config.yaml
encoder_arch: "convnext"
train_examples: 97085
image_size: 32
crop_scale_min: 0.7
horizontal_flip: true
downsampling_factor: 4
encoder_widths: [48, 96]
decoder_activation: "elu"
decoder_blocks_per_level: 1
decoder_block: "basic"
decoder_attention: false
shampoo_beta: 0.999
adamw_lr_other_params: 0.0011
warmup_steps: 610
adamw_weight_decay_other_params: 0.05
Rows from block 11 of the encoder, named by matrix and row number. Rows with one number belong to one neuron. Each number is 128 + 32 x the weight over its row's rms, rounded and kept within 0 to 255. All counts start at 0. Numbers have three digits each. After the name is the row's rms in percent of the matrix's.
# gate: MLP gate (encoder.blocks.11.mlp.gate.weight, 256x96), inputs 0-95
# fc1: MLP up (encoder.blocks.11.mlp.fc1.weight, 256x96), inputs 0-95
# fc2: MLP down (encoder.blocks.11.mlp.fc2.weight, 96x256, transposed), outputs 0-95
gate.58 092:162128128160128080153191170058128083128092128128128173156169159128068168128191128168091128163153168128165128128210128128128128128155128128128091156136161128162160182095072179128187063128128099128128128128062128097128128128044107128092157183128128099128128128199128128090128128128128128128
fc1.58 076:128128078128103109128128105194128176128167154128128094128098168128128162128072128128176056069171082181128202128069101150128128150180128161171128128128128128157128128128205072187128186128176089128161128071128204128128185128128128128128099128094128128128128157128128128128075086145128173128
fc2.58 080:161128128178128099128170165128128171128128128090170128128128179128128128128094065098093128175128128193184073101084128100128128177076128090182128128088074128128128095090128104176180128128070083128082152128178128187128164128128128086169073166128128128128056128128087169128094128128080091097
gate.59 108:128128128132128081168203128125105128188088128148128170081148128176078177128174128153128128167128128084180128164151128102168128128074109163147128157100128128128219128123128128128091128142128172128092128199074054157204128128146099128070157128097128128157077166128186128128128106164128082128
fc1.59 085:096077128128128146165128073165128090181128076084095183060158128168128128164128128128128128128092179128199138128128164109128092180128128128128128128174128164098203128128147069128096134081128179128128154190077064128128128128145179128150178084163093111128077128175128173174128174128128136128
fc2.59 091:167096128063162128128095173128167166128128128172087128128074128128061128087128128128128068128176188068063128156076128098169128128128093178167177086204101170069104128070152172128176128128128183128112128162128128097128082128128128128128158157128128174128103169128128128128183095128152128128
gate.60 069:128128128038128128077178128128128089081128082160128128128174128128128128188061128128128184128187128128128128128128128128090128128186156128180128128128128128128173128167128171091128128128168128191087128128195128093128197169128128128176068085180128086172128173079128128159150159128197145096
fc1.60 089:128128132088081067128128128150128150128128128146194105082069128161104080128128128128128169172128174128178146189128105142090128159128082093164166077128196085128110137128128135174154022128128128128060181164154128133128128128128102128189166164128156096084128111203154128128103128128177128128
fc2.60 097:128181082091080179128140128182128128128069128089091167128128102128094095101128066128128128072088176128128128128176103095128184090128128128128071128089160128054128172128128064128097128128089128092086128082168128186128151128082128112071128128168128102090128128128102170175128128179175168172
gate.61 079:128128128180167193128128091128128128076094098159128086155128050128128070128128128128084128183128128171128128128170128128081128086174095076167161128128128096128128162166187128128128081128079128128176128077176196128128128163175128169089073180128128128101168128076101128128178128165170177128
fc1.61 068:194128128128128128128128128067090128128128128128128083158128128128128176069128128075128085059081180128044128128080082087092062128194153169161128128128128128074128128128146128098093128128179128128128178193128072128128093128157078171171128159073128128090088128186128093128128128128128164128
fc2.61 073:128159080178075176168128090128087128128128128128128128174128128128076128128077128078162128186162090175128198128104088128128128148128079128128088128128128128128128128069087065128167128185128072128128077128083083128067128128084128128128128174168184063188128178128128089169128128128128174128
gate.62 078:197128128128128148077128170128186049128112128168128074079128150128204128164128106180128128060128072128128128180128128145128128128181172062076128142128128087128128150181128128128128178128128173054109128178079110128146182128128128128128128128128207088155128128128128128128062091128128128128
fc1.62 095:128000128128128115128122128128128166160128101128172128171055128128056151165157072128128049089089095128156142128128128128157087189128082111161109167128128128128114128128128128128089128108093151119128128149094089128128156176128128079196128125128128076128170128096128070093128094145128128088
fc2.62 093:128205128128161128128047178128154172121193092128128169095128128128128128111128128128173128069128090128149093075048128128128164128076168128128128066128160085136128183085100082128128128128188128099128128128128128128095128105128128128090128176112167081167128187128128165128128113128073203064
gate.63 141:132128128128128100100128235112107128128101128128128076092140128128128150128043155128128105092175128128128128151076115156169181206060128128128128128218128128093128128128128128128128128159128102128128128067182128128128128128197128128128108189128178135079160172128098128128111128221128164176
fc1.63 123:128128186046147128128128240128150128183128168128128059128091193148120128190018091128128099084128128128128128102128128118128128128128128128128162128128165102075178128128116128128159104106128128128183128128150128128128178150128128128128098128156162128094171128128128128112128185214147109191
fc2.63 128:093141117220112128128128174128084162171128128202146155128128128128105168157128084128128169128196128218128166128128162160070180128128094080088159094186128098143214128128128128128103128079128128092128128102171128128196128104161152128128128068128128103128128128128108166153128103169171083128
gate.64 105:161128098128097057090148128128128084128128099128128153128191149128146128075056128198128191102128162128036128064115128088128156128225058128143113156128128128108128128158128128058108128169098161128065128128064128128128128113128128128061128128128095128128128128128071089119128171128128128128
fc1.64 097:128189106128128061109128115092128076128128152171177128092162128128170157104128179215128209164102106141126128070128128174099128128187128151164128090074128128128118128193081128083099128101151168128136128114128128128089128128059128128128128128080148169092061128128076092128109096169167168128
fc2.64 110:171128081165128165150128184148128151144087128128158128171128078097107128077076128115128128188165128119159100128180191128202128128128128128128091156147170128128187128128084128193128087180128173084128142128088167100128199128128079128099208128091085128139128076091075157128162136126128143154
gate.65 090:069147087128165128128156183075101098128128170115089153073128094153125159128128064128128183081077072128173163128150128088169159080128166128079147096128080128175128172074128128072128178088128128128096128128128128086176104162128128128179128128168128169146184128128102161084128175067128140128
fc1.65 105:128128039161160174065144077146111128128081128063128109090237128101128128128206144128128181095128128146128161128128128128128130128128067128128103106083128107128128128128098128128128128121100159067128128128128220137067128128153128164128105128091128128128101128170145159128128087186066169176
fc2.65 100:128128171167128128128112083086128128156128128110101084198074102085160167128128072128161185054069128128128128128178128128128077128128128166108128183128128128128128128128081154128071074165095152128128059128154152166106128128182061128076128068128079128141163128128168198128157078128128128145
gate.66 122:128128128255095089128161128128160128128163080128128128128172128128128148128128144110128128092105128060173128128128128128128128178178178128117086128128128098128128129084128128128104118158087128054104128128128128128099128151083128151079164128128145128128128128128128101128128128206128128054
fc1.66 125:110128184018128128128128128150128193159158128128071128128128128128101163128087128088106128101128128205128128128128128162128163097077128121096128128128128102128128192128128197128128139103174094192130128128171154128137095128128128073128171127173128087073184176143205148199120128072128104128
fc2.66 115:169082172128128128128204128056096156128128113109128128193128078128128128078128128170128185120160101189203128124178128084150128128128128128128149106142128128204183128128109067085106128128128128060083128109117128168066128128128052128090116074128101156128128128128120087128090075093128128159
gate.67 082:128167098128081128072128083086128128080073128128083128177065164090170094092165075111088159166160128089076074167128128165128128128128176128177178172082085180186128128094164095084128128174128128163151128128128128080091128094161128128128128128128095128072128128085128128100090077154128106128
fc1.67 080:128128128128128125131184083108128137181161128067128128166167128128162128204192128128175128072128128128151185128128117162158128211160066169128164049128128102128194067128079063128128128128128202106128043128128128128128128087087128128128128128128128128192128093124121128128096128128128128154
fc2.67 093:093128103128128185078128058128128178160072095177128170150057168128084183128128128128180128128128097128194128109092128066090128128128179128128097128079128169128128203134155128128147063128128128128089152128128164128081128191128065090128128088186128128091128090128136128160128128100138110183
gate.68 075:173179097128099128128128128128165171067128128128128128128128128077128090087083164128128184158180158128128128159128108128067069169128128174070074078128079128173109128128087128128100128172063128128128128128128128059164082128128128128128163051090160169128149128165128151128169173128173197091
fc1.68 087:148046128128077168153128101128128172070084175190184128128128128128083098128128128067096085158128167163128102083128128190128128181128128128128177160128152128128189128128102128128128128128128185197128128197128128128086128128098095173192152105160128128178128146169096175157128128083088119094
fc2.68 085:128212103128092128066128128160128078177089128128128106128156128169097128128083167105101181128128128128128128169128095156074164194077128128097128102095172171128085115170162080128153128128070128128163069128128128183128085084128174105128073084075128159171082128170091128104178128158128128128
gate.69 139:128128094056121128106128128111162200128128128128122156128128128128133149135128067089128128094128067067082174121128128128128128187085128147170098111128128086128128114189128155128128128167128177207223128130108128082128181201128128134224128128128161128084152076073128105128095128128128128150
fc1.69 088:146053137179128149159128128128097128128132128167122128128128094128092128199155128187094163153128091095081043128162137128157139128167128146128128173128128165212188128154128144164128091128128128128128023199157128128178128128174078128168080174128128128128128085128128128128128093128128082174
fc2.69 102:128128081128128128128128128084128096188128128128184128128128128128128063128158128103128089128128128105128144170072128128147128190158128095128128075128128205128170128195092128060128128067128128128132128128128128117128128147178128198128032196128169164128057128161128128128201082128128063128
gate.70 091:180231128082152128128128128169178128090128162128128064090185128128128128128116128128149193154164128102159128191128128128169128060128075056143074128103128128104128128172141128128128128128128152128128128128128237128087182071191084128128097128128106169128128128128128128128154098128079128128
fc1.70 086:091136200128163128164170179174108128128128128109072128181117072128128128165128128128189215128168128180128165128128186099163184181168169084094163128128111151154128128091128107108097187167128167144167145205089131060128128128123128092128128128128091174128071128128128128128100094128146128128
fc2.70 083:093128128128128128078176164128080108128067084056163164128190163128093179094157078195064128128128173092128094128128128128128128085128188180128128128128103191128128144128128128101100128159128128128128128128153162128079128086128128128074193079085128165060153165128128128171128128128195128166
gate.71 094:128128171128128128172064128128183128128128084128071128075128128128128128160187156162128128100128128155128128128128128128128100128171128150128128155107128076050222128128061128128144060083175192168128192053164137096128151128099104128128170149155128087128091128180114128171116102128099070128
fc1.71 118:128128128057128128128175089128169128094128203128068128172047128088128128128128106128106128128161128128128128074200128141128128034128128075166128128128122128066128178210172128128073128150112128128128147051128128113118179149128128128131128191168128164128081128088128067128128161141128128128
fc2.71 106:128157128128128128168128128076102128128128128112092168176051110128104128128128153171128174128128174201167165128128075128128128184079128170128152128128167128128128128025128076128168095128178130128128091128128072128128080128115101101128077128128128175128091128128215113128086176177052128128
gate.72 091:128128178128128128128177176096172092128128180128175128107087184181089169128128079128110128128128128128096128128221128128193098128128102172128128128128090085143112128128176196128128128128173128115045106166128128095149128128063128187165128128128128181128172128163087096172081106179128084148
fc1.72 095:128235072166128153128128101184128128164090060052128128128128066128095147128044128180128128128124128128168162188128128128075155128128128128128128164128128128123128050128128055128128128065149103151128128128128207176128128128128153096153075145080128128128154149128128110128128128128069128118
fc2.72 088:191128167128128101128128128192178093128064128128161128128166128156128176128128128175128128143128093128128171128128156088128054128067128108128128128128151085128128128128128069192158128128090173074060050128094128128071170128128128181128128155091128128128089082172184128128128166128051128173
gate.73 085:084060128086095128079094128165128128128083128078128128181128128128071128177128074156087128092128128094195102177128128084128128160182128128128128102196085170128128128128198184165185169128092163081098094087128128128128170128128128128128173167128083167168128174103128128128128086128102128080
fc1.73 072:094143161044128128076086128184079090162128128128175083190128128080128071128128085128162128128128128128154128128128128128180128095128151128168162128128153128167128099192198072128128080128104098176128128081128128188173128159128128184174128093128162128091128174159128166173172128167092128163
fc2.73 086:167128188081109170160128085155156128180128128089170177082098100128128098166158087128128128080128128128172181152148128128079128177183172142076128128128157090128074128171170128128128128128128186128128083128163098128182128128128160158079160086095128084087128198128072182081093128128100107128
gate.74 101:128149146128077128128050111154149099128154128128128128052128090164128082193128100128139194128105128128128143128122195128128168208128075160128145103105103081058128139128123148181187147166172128170128087073164128128128128128128128137170128082079184128128128055176128078128128150128128128164
fc1.74 101:101137128078098128128203128158151086169128128152128101172072184128128122128129128128128128189128128128182128128221128097169072128092074146128128161128128092128100128133128128128128128161130128128134133128107128147065128128060128128128150128128059106153128231128171103128162087085231128128
fc2.74 101:128128128082128128110184128128128079096128128156170175152128112128143128128128157128128169087164104128155094128107128128083128128128068128075128191128158128091166182128172128128128089128128135092128054149182081128128155151185079176172089144174108181128128169128203128128174171203059128128
gate.75 082:128182060069128174089172128128197128088128128160086128178128128080188128128128128082088128176102128169128167108128080175128128128169128072162128128128128128128128075128128128128128128063173169172171128128077111128128095085128128090128074128076101100078166078128171128174128128146077128095
fc1.75 071:079128128128154128128128055128128098080128128128168100108160193171179128128163128128128128128128090174128168128212072128172128094066128128085128168128128128128128102128186202170128128128128172086128128074128128128128166186128128077189128092128108157128182174085181128128085128174174128128
fc2.75 084:180128128060128128128092171100128088073128128128128169078128075128128128086083155157171082128128128159128128085128174128128075128094128196128128170184184078128128090160128128078128093128172195128128165159080111128128128161128128076156197128090128163128128128128071128092066128128064128128
gate.76 085:128203068162158150128128128181082128104128128069128166128186128128174071128128177128128206092128182128102128101083186128128128128128184162128128079128128096102128128168128128128156128128128191151102076218095098128105128144128128128128128128128128185148128128193180128152160128128128067076
fc1.76 067:128195128215076128184085128128092128178193158128165163128203128128128080080160128128074099177128128128205128128128128128075128128128089128128083128128128128151128128128128158128078160128128106128128087128175128128128128086173128128080128156104080189090128062128128194128160128128088085128
fc2.76 097:128128128128080128174128196109092128177128128169172128128166128128093167128166105074128128128075088072169083128128128083185074128153128128160170078152088095074128161128096110128128172128128098128128128128178128128128169171080128128154128185173165180178178157152128165128128081162090196128
gate.77 086:086086128128128128207128128089128161128128128128130128191073128169243128128149128128091128180163096188099213128108128164112128128103089077128128128164180161175128128128128105084135128153159164180128128128182085169093128128151155128128128128128164128128128128090167128170164128150211128128
fc1.77 113:112128128049072128128163128101145098181094116128074156128081218128174176128041170128128128128128128128106119134128067144128128086128128084150128128223128128128159128078134128149087074151155128113095128086102128128128128128090128128086128162128128179128098195128128167178128128128204128143
fc2.77 098:128104128084163128185128128128083128174128128096094128128192082128077128180196168128090153128168158128068128067128173175196128128128128128128128128081090163128086128128093128190158128128128128174185128128128128128128087128128201128154170128128128128152128128091128078128078128078128212077
gate.78 081:128128057045128182128128128128079193094128128092128128128128168180128128128128128116128128075159128087128128185128175187128128128128079171099163093128164084128096162070101128064097128128128128128191128128128128128128128079083072128108128128128128128164202128128098128166068173068128080161
fc1.78 081:157128189063101179161128128081178176175096179186133128128086128164128183146094128128128128102128076184128128128128128128167170128096091128173098075195183128128128128128128128186143128128096151114176107128128128104153094078163128174167161128128128167067128182128128152186128128165104072128
fc2.78 089:082128084078169128128128172128128160128128087128091165083128086128086083178170099161195128168154081070069163128128171089128128128128128128096156096128128094158064128183109163128092094128128128128191098128149128075168128088083183093167156128128128128084128160128128076128128086128183162153
gate.79 090:150089093128162179104128080128196128128093128128065128128159176197097085128178147128159128128172068128199128195163184128128163102076128148128090167128107128152128128128128128181159128128128177124210128128128128079128166088184128184175182128167103128128128128140108128128177128102128128128
fc1.79 067:128128077169078128087128187128184128162128128128074128128128090128080128099166128128128128203177157175128128057128128128128128087128158087128173128157164128214152128128152128086128128162128163128128128174128128083197128179092167198128128176128128184068128128128128128128128177172128184128
fc2.79 090:128165168162128089128090083163184128128157163128157128078163175101180128171128063128128083128128128099128181089128128078076128188128128094168088155077098172128167174161128128077155177128083128128079077128128170178128128128128128085128128128163171128105083167090102128160128128173172092093
gate.80 085:094128178128093187090175128128128128086081160084128128186096064083128105161102128169170128086128128128152176097092128128128163157128128087164071094079128081128097128128128109095172128086128168128128128055089086091128128164088071175128096157087128128128075181085128128128176128128128128074
fc1.80 079:084128128128128110070173128197128152094128128128128150064093175128098078205128128099167128128128128107083128128128115128128128128128128128152163128128066128128128128177128128128128128166064170098128128220092128128174128159128163128177128166128071092128156128128149170064087086046076073128
fc2.80 078:128128176103128128128208067161128128128183059093128128128147128128110128069128128174128128128128170128080190176128128128128128128128155128078128077066128128128128095128164128049128093128184159128058128128128128128128128128128128128094128156094128073128128128212128099062090097128084051163
gate.81 108:100128128128149128061125128198128128128055128092128128092128194214173128128128128128128128185067128153128128097128128162138148128128128128193128095128128161100128128128059128088094128128092113128194171238128084128196128155128128128163128092128128128059130095128194128134121128128095128128
fc1.81 114:103128053089083146075180185128160128128076140128128128077128128204099157192128128103128091163128147128169128091128128087083128128057128128201140082128079100128128128074128128144128128128128176096128128128128079128128128111200155128120128128108103128128128128141195193078142128082128068174
fc2.81 105:128128128128098181128128110094128077128128128128084128128128128128061128128183154049128128128165112128067184086128128149128089165128128075166128148193128128128089157096166172128093149128153164102128165128071128139210090128128128128128218163128117128128196138074093202128128172175128128128
gate.82 084:128053094075102104188128070094128128128128184128176128199165128106128128185176168095096128128128092164090128109128128177089128128128072128128074095128072094170114128176211128128128128128128087128128137095128151128128158128128128083081128128164171104128167065128128169128081128080073128128
fc1.82 089:191128128177089128128190201128128128107166130177093090128143128060180128128128128128128185090083128128169151128154128128101128147063156128128128128128097165128128205085019182180080147106128103128103128098128072128079128128128128128082128128128128128132138128128128128105098113154218128128
fc2.82 098:128128134161128165128128128128166128072128188059050128196103091154128093128186104128154174128128128128128169128206174174128128042179128128128128128128087070107193081163128089178128095128128128128128096098128128089088187128128128077193128128128128118128128128128128128128128163087097128083
gate.83 082:072105165128128128128076128101087128074128091128128128128128128068128128128128128082128075098084158084128128073128097128098081095128188128128128128050128128171103070128178128073128128081098089073128128067128072154195128097128160093085162128176070128128128071128128128096158128128151184128
fc1.83 072:128128128128128086128190152128128128153188095175169086128080193128128128128128165087082128200128128160194128169210128081128128128099128189128128079092128075128176128183096158128173162128128128128128086080147128128128084128167128078085128128128128128128128215128076128089128128099088108128
fc2.83 084:128128128128068176089128128128128074128094128182128159087192168128128092128166128128080128128086128128128077128128128128187128168177195091186090128128128128162080064128128102097070128088128180164174082128080106097128170128096163092128179100170128128156128076128128155182128175128128158099
gate.84 098:171224128191128152159072158094128128128168082091064128128128170070128191128094128128173146128170128128128153128128178128095178128128128083128128128128128111128128128161168152195105128128166091092128075128163128191128196101206084128128128141083105082128128128128128168166084128128128107128
fc1.84 072:128178170128128128128176128096091128128128128060171128128076128128079159058128128128128192128162155075198128054128128100128128128177128183128128064128160128184128084107128128077158162128098128128128128128128166128128128065059161128128128128094158093128183102128128101128128128054182128072
fc2.84 091:089128144128154128128128128104128078152128114128128128100079128128090128087076128128100128111128159128128128128192074075128128062092054208128183112128128165186128177190128128128128160193099088128128128094094128128155170128114128128099077128072128104128165128128097060068053128094082128128
gate.85 090:141128128171097109076104061128170093143128100170128110128096128128049128211128091081128128128069128128128156100128128077182093128128192184128079161128059128172128128128172128128162128186128128085128137207173128081172128178096158128128128148171128094128108128128128128128149128128058128128
fc1.85 078:128174054128128128156128128160068157128080128128128128090180074128128128128182128113128174066128128128068095128170128174097128095128091128105086085128174174128178163166128168128114128128093128128166128208128093167063128128128128128167128064164128128128192141105128128128128128051067128093
fc2.85 099:088147161128177180128194165075128172128106180175128158128128166128196128089149128128172174160170160128128153099180128150074128206087074150153128153128128173121128089128078101076166109128128082064128128128128096093128128178093091128128128128163128153128063128183128128084155128128128128097
gate.86 122:128255128128128128084128128128128164172128128128155084128202165093128168128150128128128087128166128133128171207078167093085182128128128128064165147056128128083128128128128128128155094070128131128200181128128128163087128128108128098090128128098128089159128063164128128122128159145128155124
fc1.86 133:055000128118097128093199128128138128138128152128166128128082068128153074085128128128129128128121112128111128129169128159143169128128106118180128146128107073128200128128128188076128128177128128128076128128100128070078060174128128067127128128166100128102128128148128154151128128128095072135
fc2.86 110:169075083169154128128095128166128128050080128112128074108128128170119097164128128155064128211102078169155128128203072112153128128092094188197108119128128128128128147128128068165168100166128128128128115178138090128067128128169100128102128128101128175128128128153174068089128128128099128155
gate.87 085:100160128128128065184128128100063128128090128128128192128058128128075185128128128128086128128063104103094067128083071128128169128128086128128128190128128172128128128171128128128143128128128177095086190128055128075128128093096128128128128095128128180128128128128218087170091086128128159128
fc1.87 069:062128056058128128099077128128065128128128086173128176194128050081085128128128165128093128102128162128151128148057128128075128128128083128128128128128180128128155176128080179128128128128169164128128128217128152152088195184128128174128160128128128128128128128128128067164128128128098128128
fc2.87 085:083199128071108128182128172128128128128128128156081087128094128128128128161128182128099128128084070128088171128157160181128128175168146180156128085128073128170158128128170128075099128128128128178128128128089102087167156128161128128179062103074173128128185128128068128128178128085128184095
gate.88 121:128000128128128128145128128096128189128128161116128118128128188199128128090128128128128089083128128128164128128128128163128128189098077128128128128128128085128128128077128128128128142165141116128070128134128039128128157128067128128128128185128080128128173162128181128167165087151199128124
fc1.88 105:128128128128091128128170128173128168162128128093128115128128128184029128109082101128092066112157135128128128149216089178128156172128128173128128106154149128128232191133128128152089145128169155179084128128128128128128128159128128172150128176128128161128103166185128127128169098168210100128
fc2.88 094:128128128166128128078128075128103128161081103156128083128128159088086128128128128124083095128128186194086128128128128128128090128128128128132187074194128128205128084128091128162189128198100128060128128128128057072128192128128128096128122128168128128128060128128128128128171166169181128184
gate.89 096:062128083128079128099171088128105158128072128152128128084128128184128128128128180128073128170128174128139071128128053128095165112128128079128128167128088158110225128157070128128128101128092090128094128128128079089108142081128128163166128102094100093128206128160187103099128103128095085128
fc1.89 081:083077086128128113128105110183168090128055079128128157086128128178128083081092162159128065180128128108128068090083081128089105128128150128092128128128128088128197128094128128128179128137128086128090128128105128151096128096171128078170100128159178128185195128128128196128176128128128078128
fc2.89 086:093070128072128097128171128104096128128081128128161100092128128168128178128165128075183128154155128128087171128128084128128128128128128165165128173128076128059128128128180203096128128128067170128197128128089078169175173128171128083077128128128128128091128074095167128169177128170109128094
gate.90 076:174128128071128079128128128128179084128128168094179170184128128128128090128081128110092128128128099154030128128105128157128099128128068128128095128077128097201128128128128189128128103128128185061103168128071150180128182165156128128068128128128165128192128128128128128128053128158172128128
fc1.90 112:160105128068128108128128128119147128128128128128128128128082128128085075117174128112111177128128128128128104138128103166128066198161175128128093057128152083097128161099128128128128128071079170202093128128128128074128075110128128056128128128178142151128180015165083128128128128048142128128
fc2.90 102:128128153041106128158062065128128128098128070158151103138090128128128100128199128085162072128128098080128168128167139096128118128084088076128128128107128128155128167129128097148091128061128128128128164128174157151128128101128118174160154128128128088103108103128209195186215128128176128128
gate.91 097:128128169190128157079089218128128166111128174167085162128109202128099194128032128175128128101102169128128128128139101090128128128128068143128092170174128128080128128128128128128128128128128087128128128128178128106168083078131121128147128166093128140128144132128185174108128128225128079104
fc1.91 123:129128128147128205128128128128096128076151128128128181128128144128128128180231069128128166130144128129128128128128128167128128168128195183128148128128128155140216128128195117128162187101128195200128128079080099128147128169128143128128149083122128156088132128162099104128087078128043128128
fc2.91 122:128128128128102128150128128128128128128082180128106107207128128128104128128176104163167128216090128081128128152174128175200128128128128185192094128038128153103128161128128128189128165210175142128160184080128128176073100128128128128071062088094128102128128137128128128128128104128128128128
gate.92 081:128128128083128128070163128087171085073128128165128128128128154157128128128128128128077128167176165128128128076128128188071128128166159065095128128128128128094128128128128095128193085128097128128128079128164207080128073159101164093161187092128128182128128157128173128070060171084155183128
fc1.92 075:081128128128175128128128128183128162094128176177078086128128128128080195175164103093128128090128174176092128080128093128078163128071189165101161128081085087128128181128187096158128077167081091082128082128097128128128083104128149128085128128128128128128128128182128128105104084151128082078
fc2.92 075:097128128185128163128128128128128159128175128191172128128128166128196182128073165128082128163128128082128128170128083128128192128087159128094128189128070069151128128083128128069069128173174128128128189128128070128104128167128128128128128128128128085094070128128051128082128128128128072079
gate.93 096:080029125128067200128207128119110128177147089128128128128128089203088148128202128088128128093085128168184166128128092128101093128099149128128128128128128128128128128128128128128093074182091164118099194128175065128128149128128128074128089128160140128128172128128141128107107161118128071165
fc1.93 093:146042068060083128128212128169173159176128094081194167128128128128084128128128128128105128128128197128128128128128128128128128193112128128128099152160128128074128096168128087128157128128144172094165128192105044128128080128072177128185128128128101172090128128128160118128128128128096156128
fc2.93 094:169147070185128128096108165128096068128128128128087170128128181091128090160128128128128084128192169128078128128091070128107128057166128163080128175128128128128185128128099128172128128183169097094128163128128140074128166128178128063182128183128128081166165128128128128074167153099170154128
gate.94 103:128194150194128085079079128158081147128083128128184128049128156128128056108128128128128199128128094154101128128160148128128128128128128156159128076138128128128128128128128128128091128128072128046128092128128071128128128083128128054128128049128128153063037156158079128128142159128128128128
fc1.94 088:128191128204128088128128128128128158128128070128128128038104108128169068128068086160128128128189160167105128062128106165144089110128128163128164128129128128104128128128128128128155128128076170064100082087128055068173128128128092047088128060128157128128069128152128128128128128128128128143
fc2.94 087:057094128128105083128128128128128128203128067128201164128177089091128145074128128162172128128128128128128084128128096160128085202075128086128128162185169093128095093203128128084085128128128128113128183081128086174128128162063128101128128128128153128128157128128071167179128079128156128128
gate.95 103:128028090128179088103128098128128192101083097128128128128128128147116163059128128128128128145109152161074095128182128189088145128128128169132128128128082128128128168159128128128128151147162128201061151128135075128128087128106128137217085166128128128073168119105104076077102128128128128058
fc1.95 080:128184079195083128128136128128128072169102128128128128108128098128108128128128137075100099128128110128128128193128194078176179064128161076053091128099128094128128085128128128128128164128128128087128128128087197196183161071094121180128175077085128111128128100128128128094128178128128078115
fc2.95 087:087061128113171090064208147128093128056128128128090166128184094128175128128128080128128128128128111128128163128185128128162128176128163161110128170128095128128128091074128081128167086128098176058128128128189086097128128128115154154146128054128158128128128153084170092128086106057128128128
gate.96 094:102160128039128142179128128099128148106060160128128128128028128128147128128033128128128128111156128128092128128128128159128070128152094149128128128093053102236128128128128067128128128128106128098128128142128128159128160128133128181128165128128081087084128128128128088128128085048128128066
fc1.96 222:126128128128128128128128128128128128128128128072128128118128128128164128128248128128105195077158128128128128128128196128125128128196128128114093128128128087128128128122181128128128128128128209128128128037123171128060050128101154084089149128160183128128153128195128128128128056128039118146
fc2.96 177:128132128128093128128176106128128157128141127128142128128160128128076174162095169127128128128128128139128128157093128159128128128128128098128174201128103128128207082128128174151101124128128128128128146128128128128204128155128167147152240128128128091128182159158128214128255128185128170152
gate.97 091:172128083092170177128052208128128128173166179150099128178128128128070184170128078142099083072128128179128140128128108101171128195062153128101159128173128128128111172128165180128155128079128152128093109072103161128146076128128109128128128094101128128128178076103174128128128128128128091128
fc1.97 094:128081180128128173082128198146128128093128155128128150086128101128152155082128163139102089051118089177089128174128174106164128107161128144128167128128156155088080157128091157128128128128176146174167128082172215128128083128128101128176171128175128066173128158067128128128105186124128128169
fc2.97 085:128128070193164160167128128086094164076174078128169128097128128128128174167128128128092161101128170206128128128166184078180100128165128165128128128179128128179177072128128128078128128156128086128187128128128093085128128157077128164095128093093128128128091095102152128128083128183152068091
gate.98 094:192128175106168086102128128128178170074181128128139158128168073058128128101147128092080113086165128161137128188087195141101148139190165128128128128128167128172128127168175094099128128171128076145113128128162128181156175128181089128128087162156128128163096128128147128128128092087075173088
fc1.98 093:128003128128172186128128141111162128128090154191184128156128114128128128128128048128159128166154119128100128128230128151128128193128109176172128128128152128128128178128113128128097179128088170102078128099099068128128128128128141080128099128100128162128166128128128128080128165057165128128
fc2.98 087:163128089080128162168070128128184128186128128128101128081149128128085099128128074055111149151128083145128128066065128128128087178094184096128066088128128166128128174128088098158063128063128128096128128128102195152176148128148189128128175128128128164128128162168091128128128186128128128128
gate.99 097:102128128128103128099173128070128062065128163128076128128175128128128108128095128123167096128128064128078181128197128079182128128168164095128128128137096128215128128128188128128128184128098159128128128128128171128176128128150128220155128182100165165178092128128143128128053128128167128138
fc1.99 108:128091188128165134128072128059128128128128128128053128091128128066159221128128209128156128128128117195128128128162128128184128128128128165145085085128182128128032239128229128128128133128135128128128128128128110128112160150128128128128111174128128128128128128128151128128128128083128128128
fc2.99 118:082128128128128090128128190162083128128182128128090128128128113128165098166123128128128082128128128128128128054089128128095186128105082163128149106200128061063192094128128189128081111128158179128128215088097128083177128128084128052128128174128128128128128088099128135106150160095174128111
gate.100 116:128211052235075136132128128094128128092085128128128092053175143099128146128169129128128128174128128069128128128105107128164158103154097128128128128128128128128159079128035128128128073061158128128128128128128172128128106128128137206128128128128051170128128128128124183088166160128112128128
fc1.100 115:128047217128128179168128128157128171128128128128128128175125128113128115135101071103114128070153128170099162128128085128128128128095128128128113165128131128128128128100231128084128191128104102196080128128167128128143128128084166128128164197120193097096188123128128063094173128184128128128
fc2.100 113:128128128160128128128170128111156128128070162078107128128128128088108145128128128128128128174128167128128150128211128128061148128082090128104170113079107155194128152171128064128128089118128167128041095180128128128086189128128060128084084064079077082090142128128128128157128128055128128098
gate.101 098:128128077128128101087128154087128169094170128096128088165128085128128153128128108108091152128104163097074153128128117128128128128201128128086072142128088128168037128128128128128128128154128090057177128197128200128162128066158078078152128084089094089103195095137069128090128128141136128128
fc1.101 101:105158128128104155128128128128128128128128128088128128166195128128162180128128128172128089154128159172082097167143169099095128055109128148128128096053128128128017079128128151128173128160128141035128128128128216179128128094150128128157165068068114080118092128149162128128128128128089106128
fc2.101 098:128090128128152128128210128145128128128069128187128081128128128084085165128128085108070128095094189186128096119128106158078085128095101181104176098128159128128199179054128069162128128174164178066128128128164128107128119128128087128101109128128151170128152128128094107128128163064168128103
gate.102 081:104183184046072128128071128128169076128094088084128100188128181128178093128128128128128069128128128128178128090128184108128128128128128128157155161213104128112128079128128128128128128128170128128128128187128077102128128080055168093175128128128128128128128128091128062172128106128128128057
fc1.102 080:128128175128128185128128128099087167196152156117187171128070199128086128127128051128128128150128128128128188128128071089077128191198076122128128165177128083180128128128128128128157128146095128177128171128128128128128128173047165128128128128128109081101103094113128079128191128128111096128
fc2.102 086:128084171128092128087090128171128093164128128091101087079094128128071085195128128158173128128089172128098128128128177073095081128128168074074090076163172128128128128128128195128077128075128128171188128141128128165128071187128183090128128128128162128128128128128128128169190162128136165099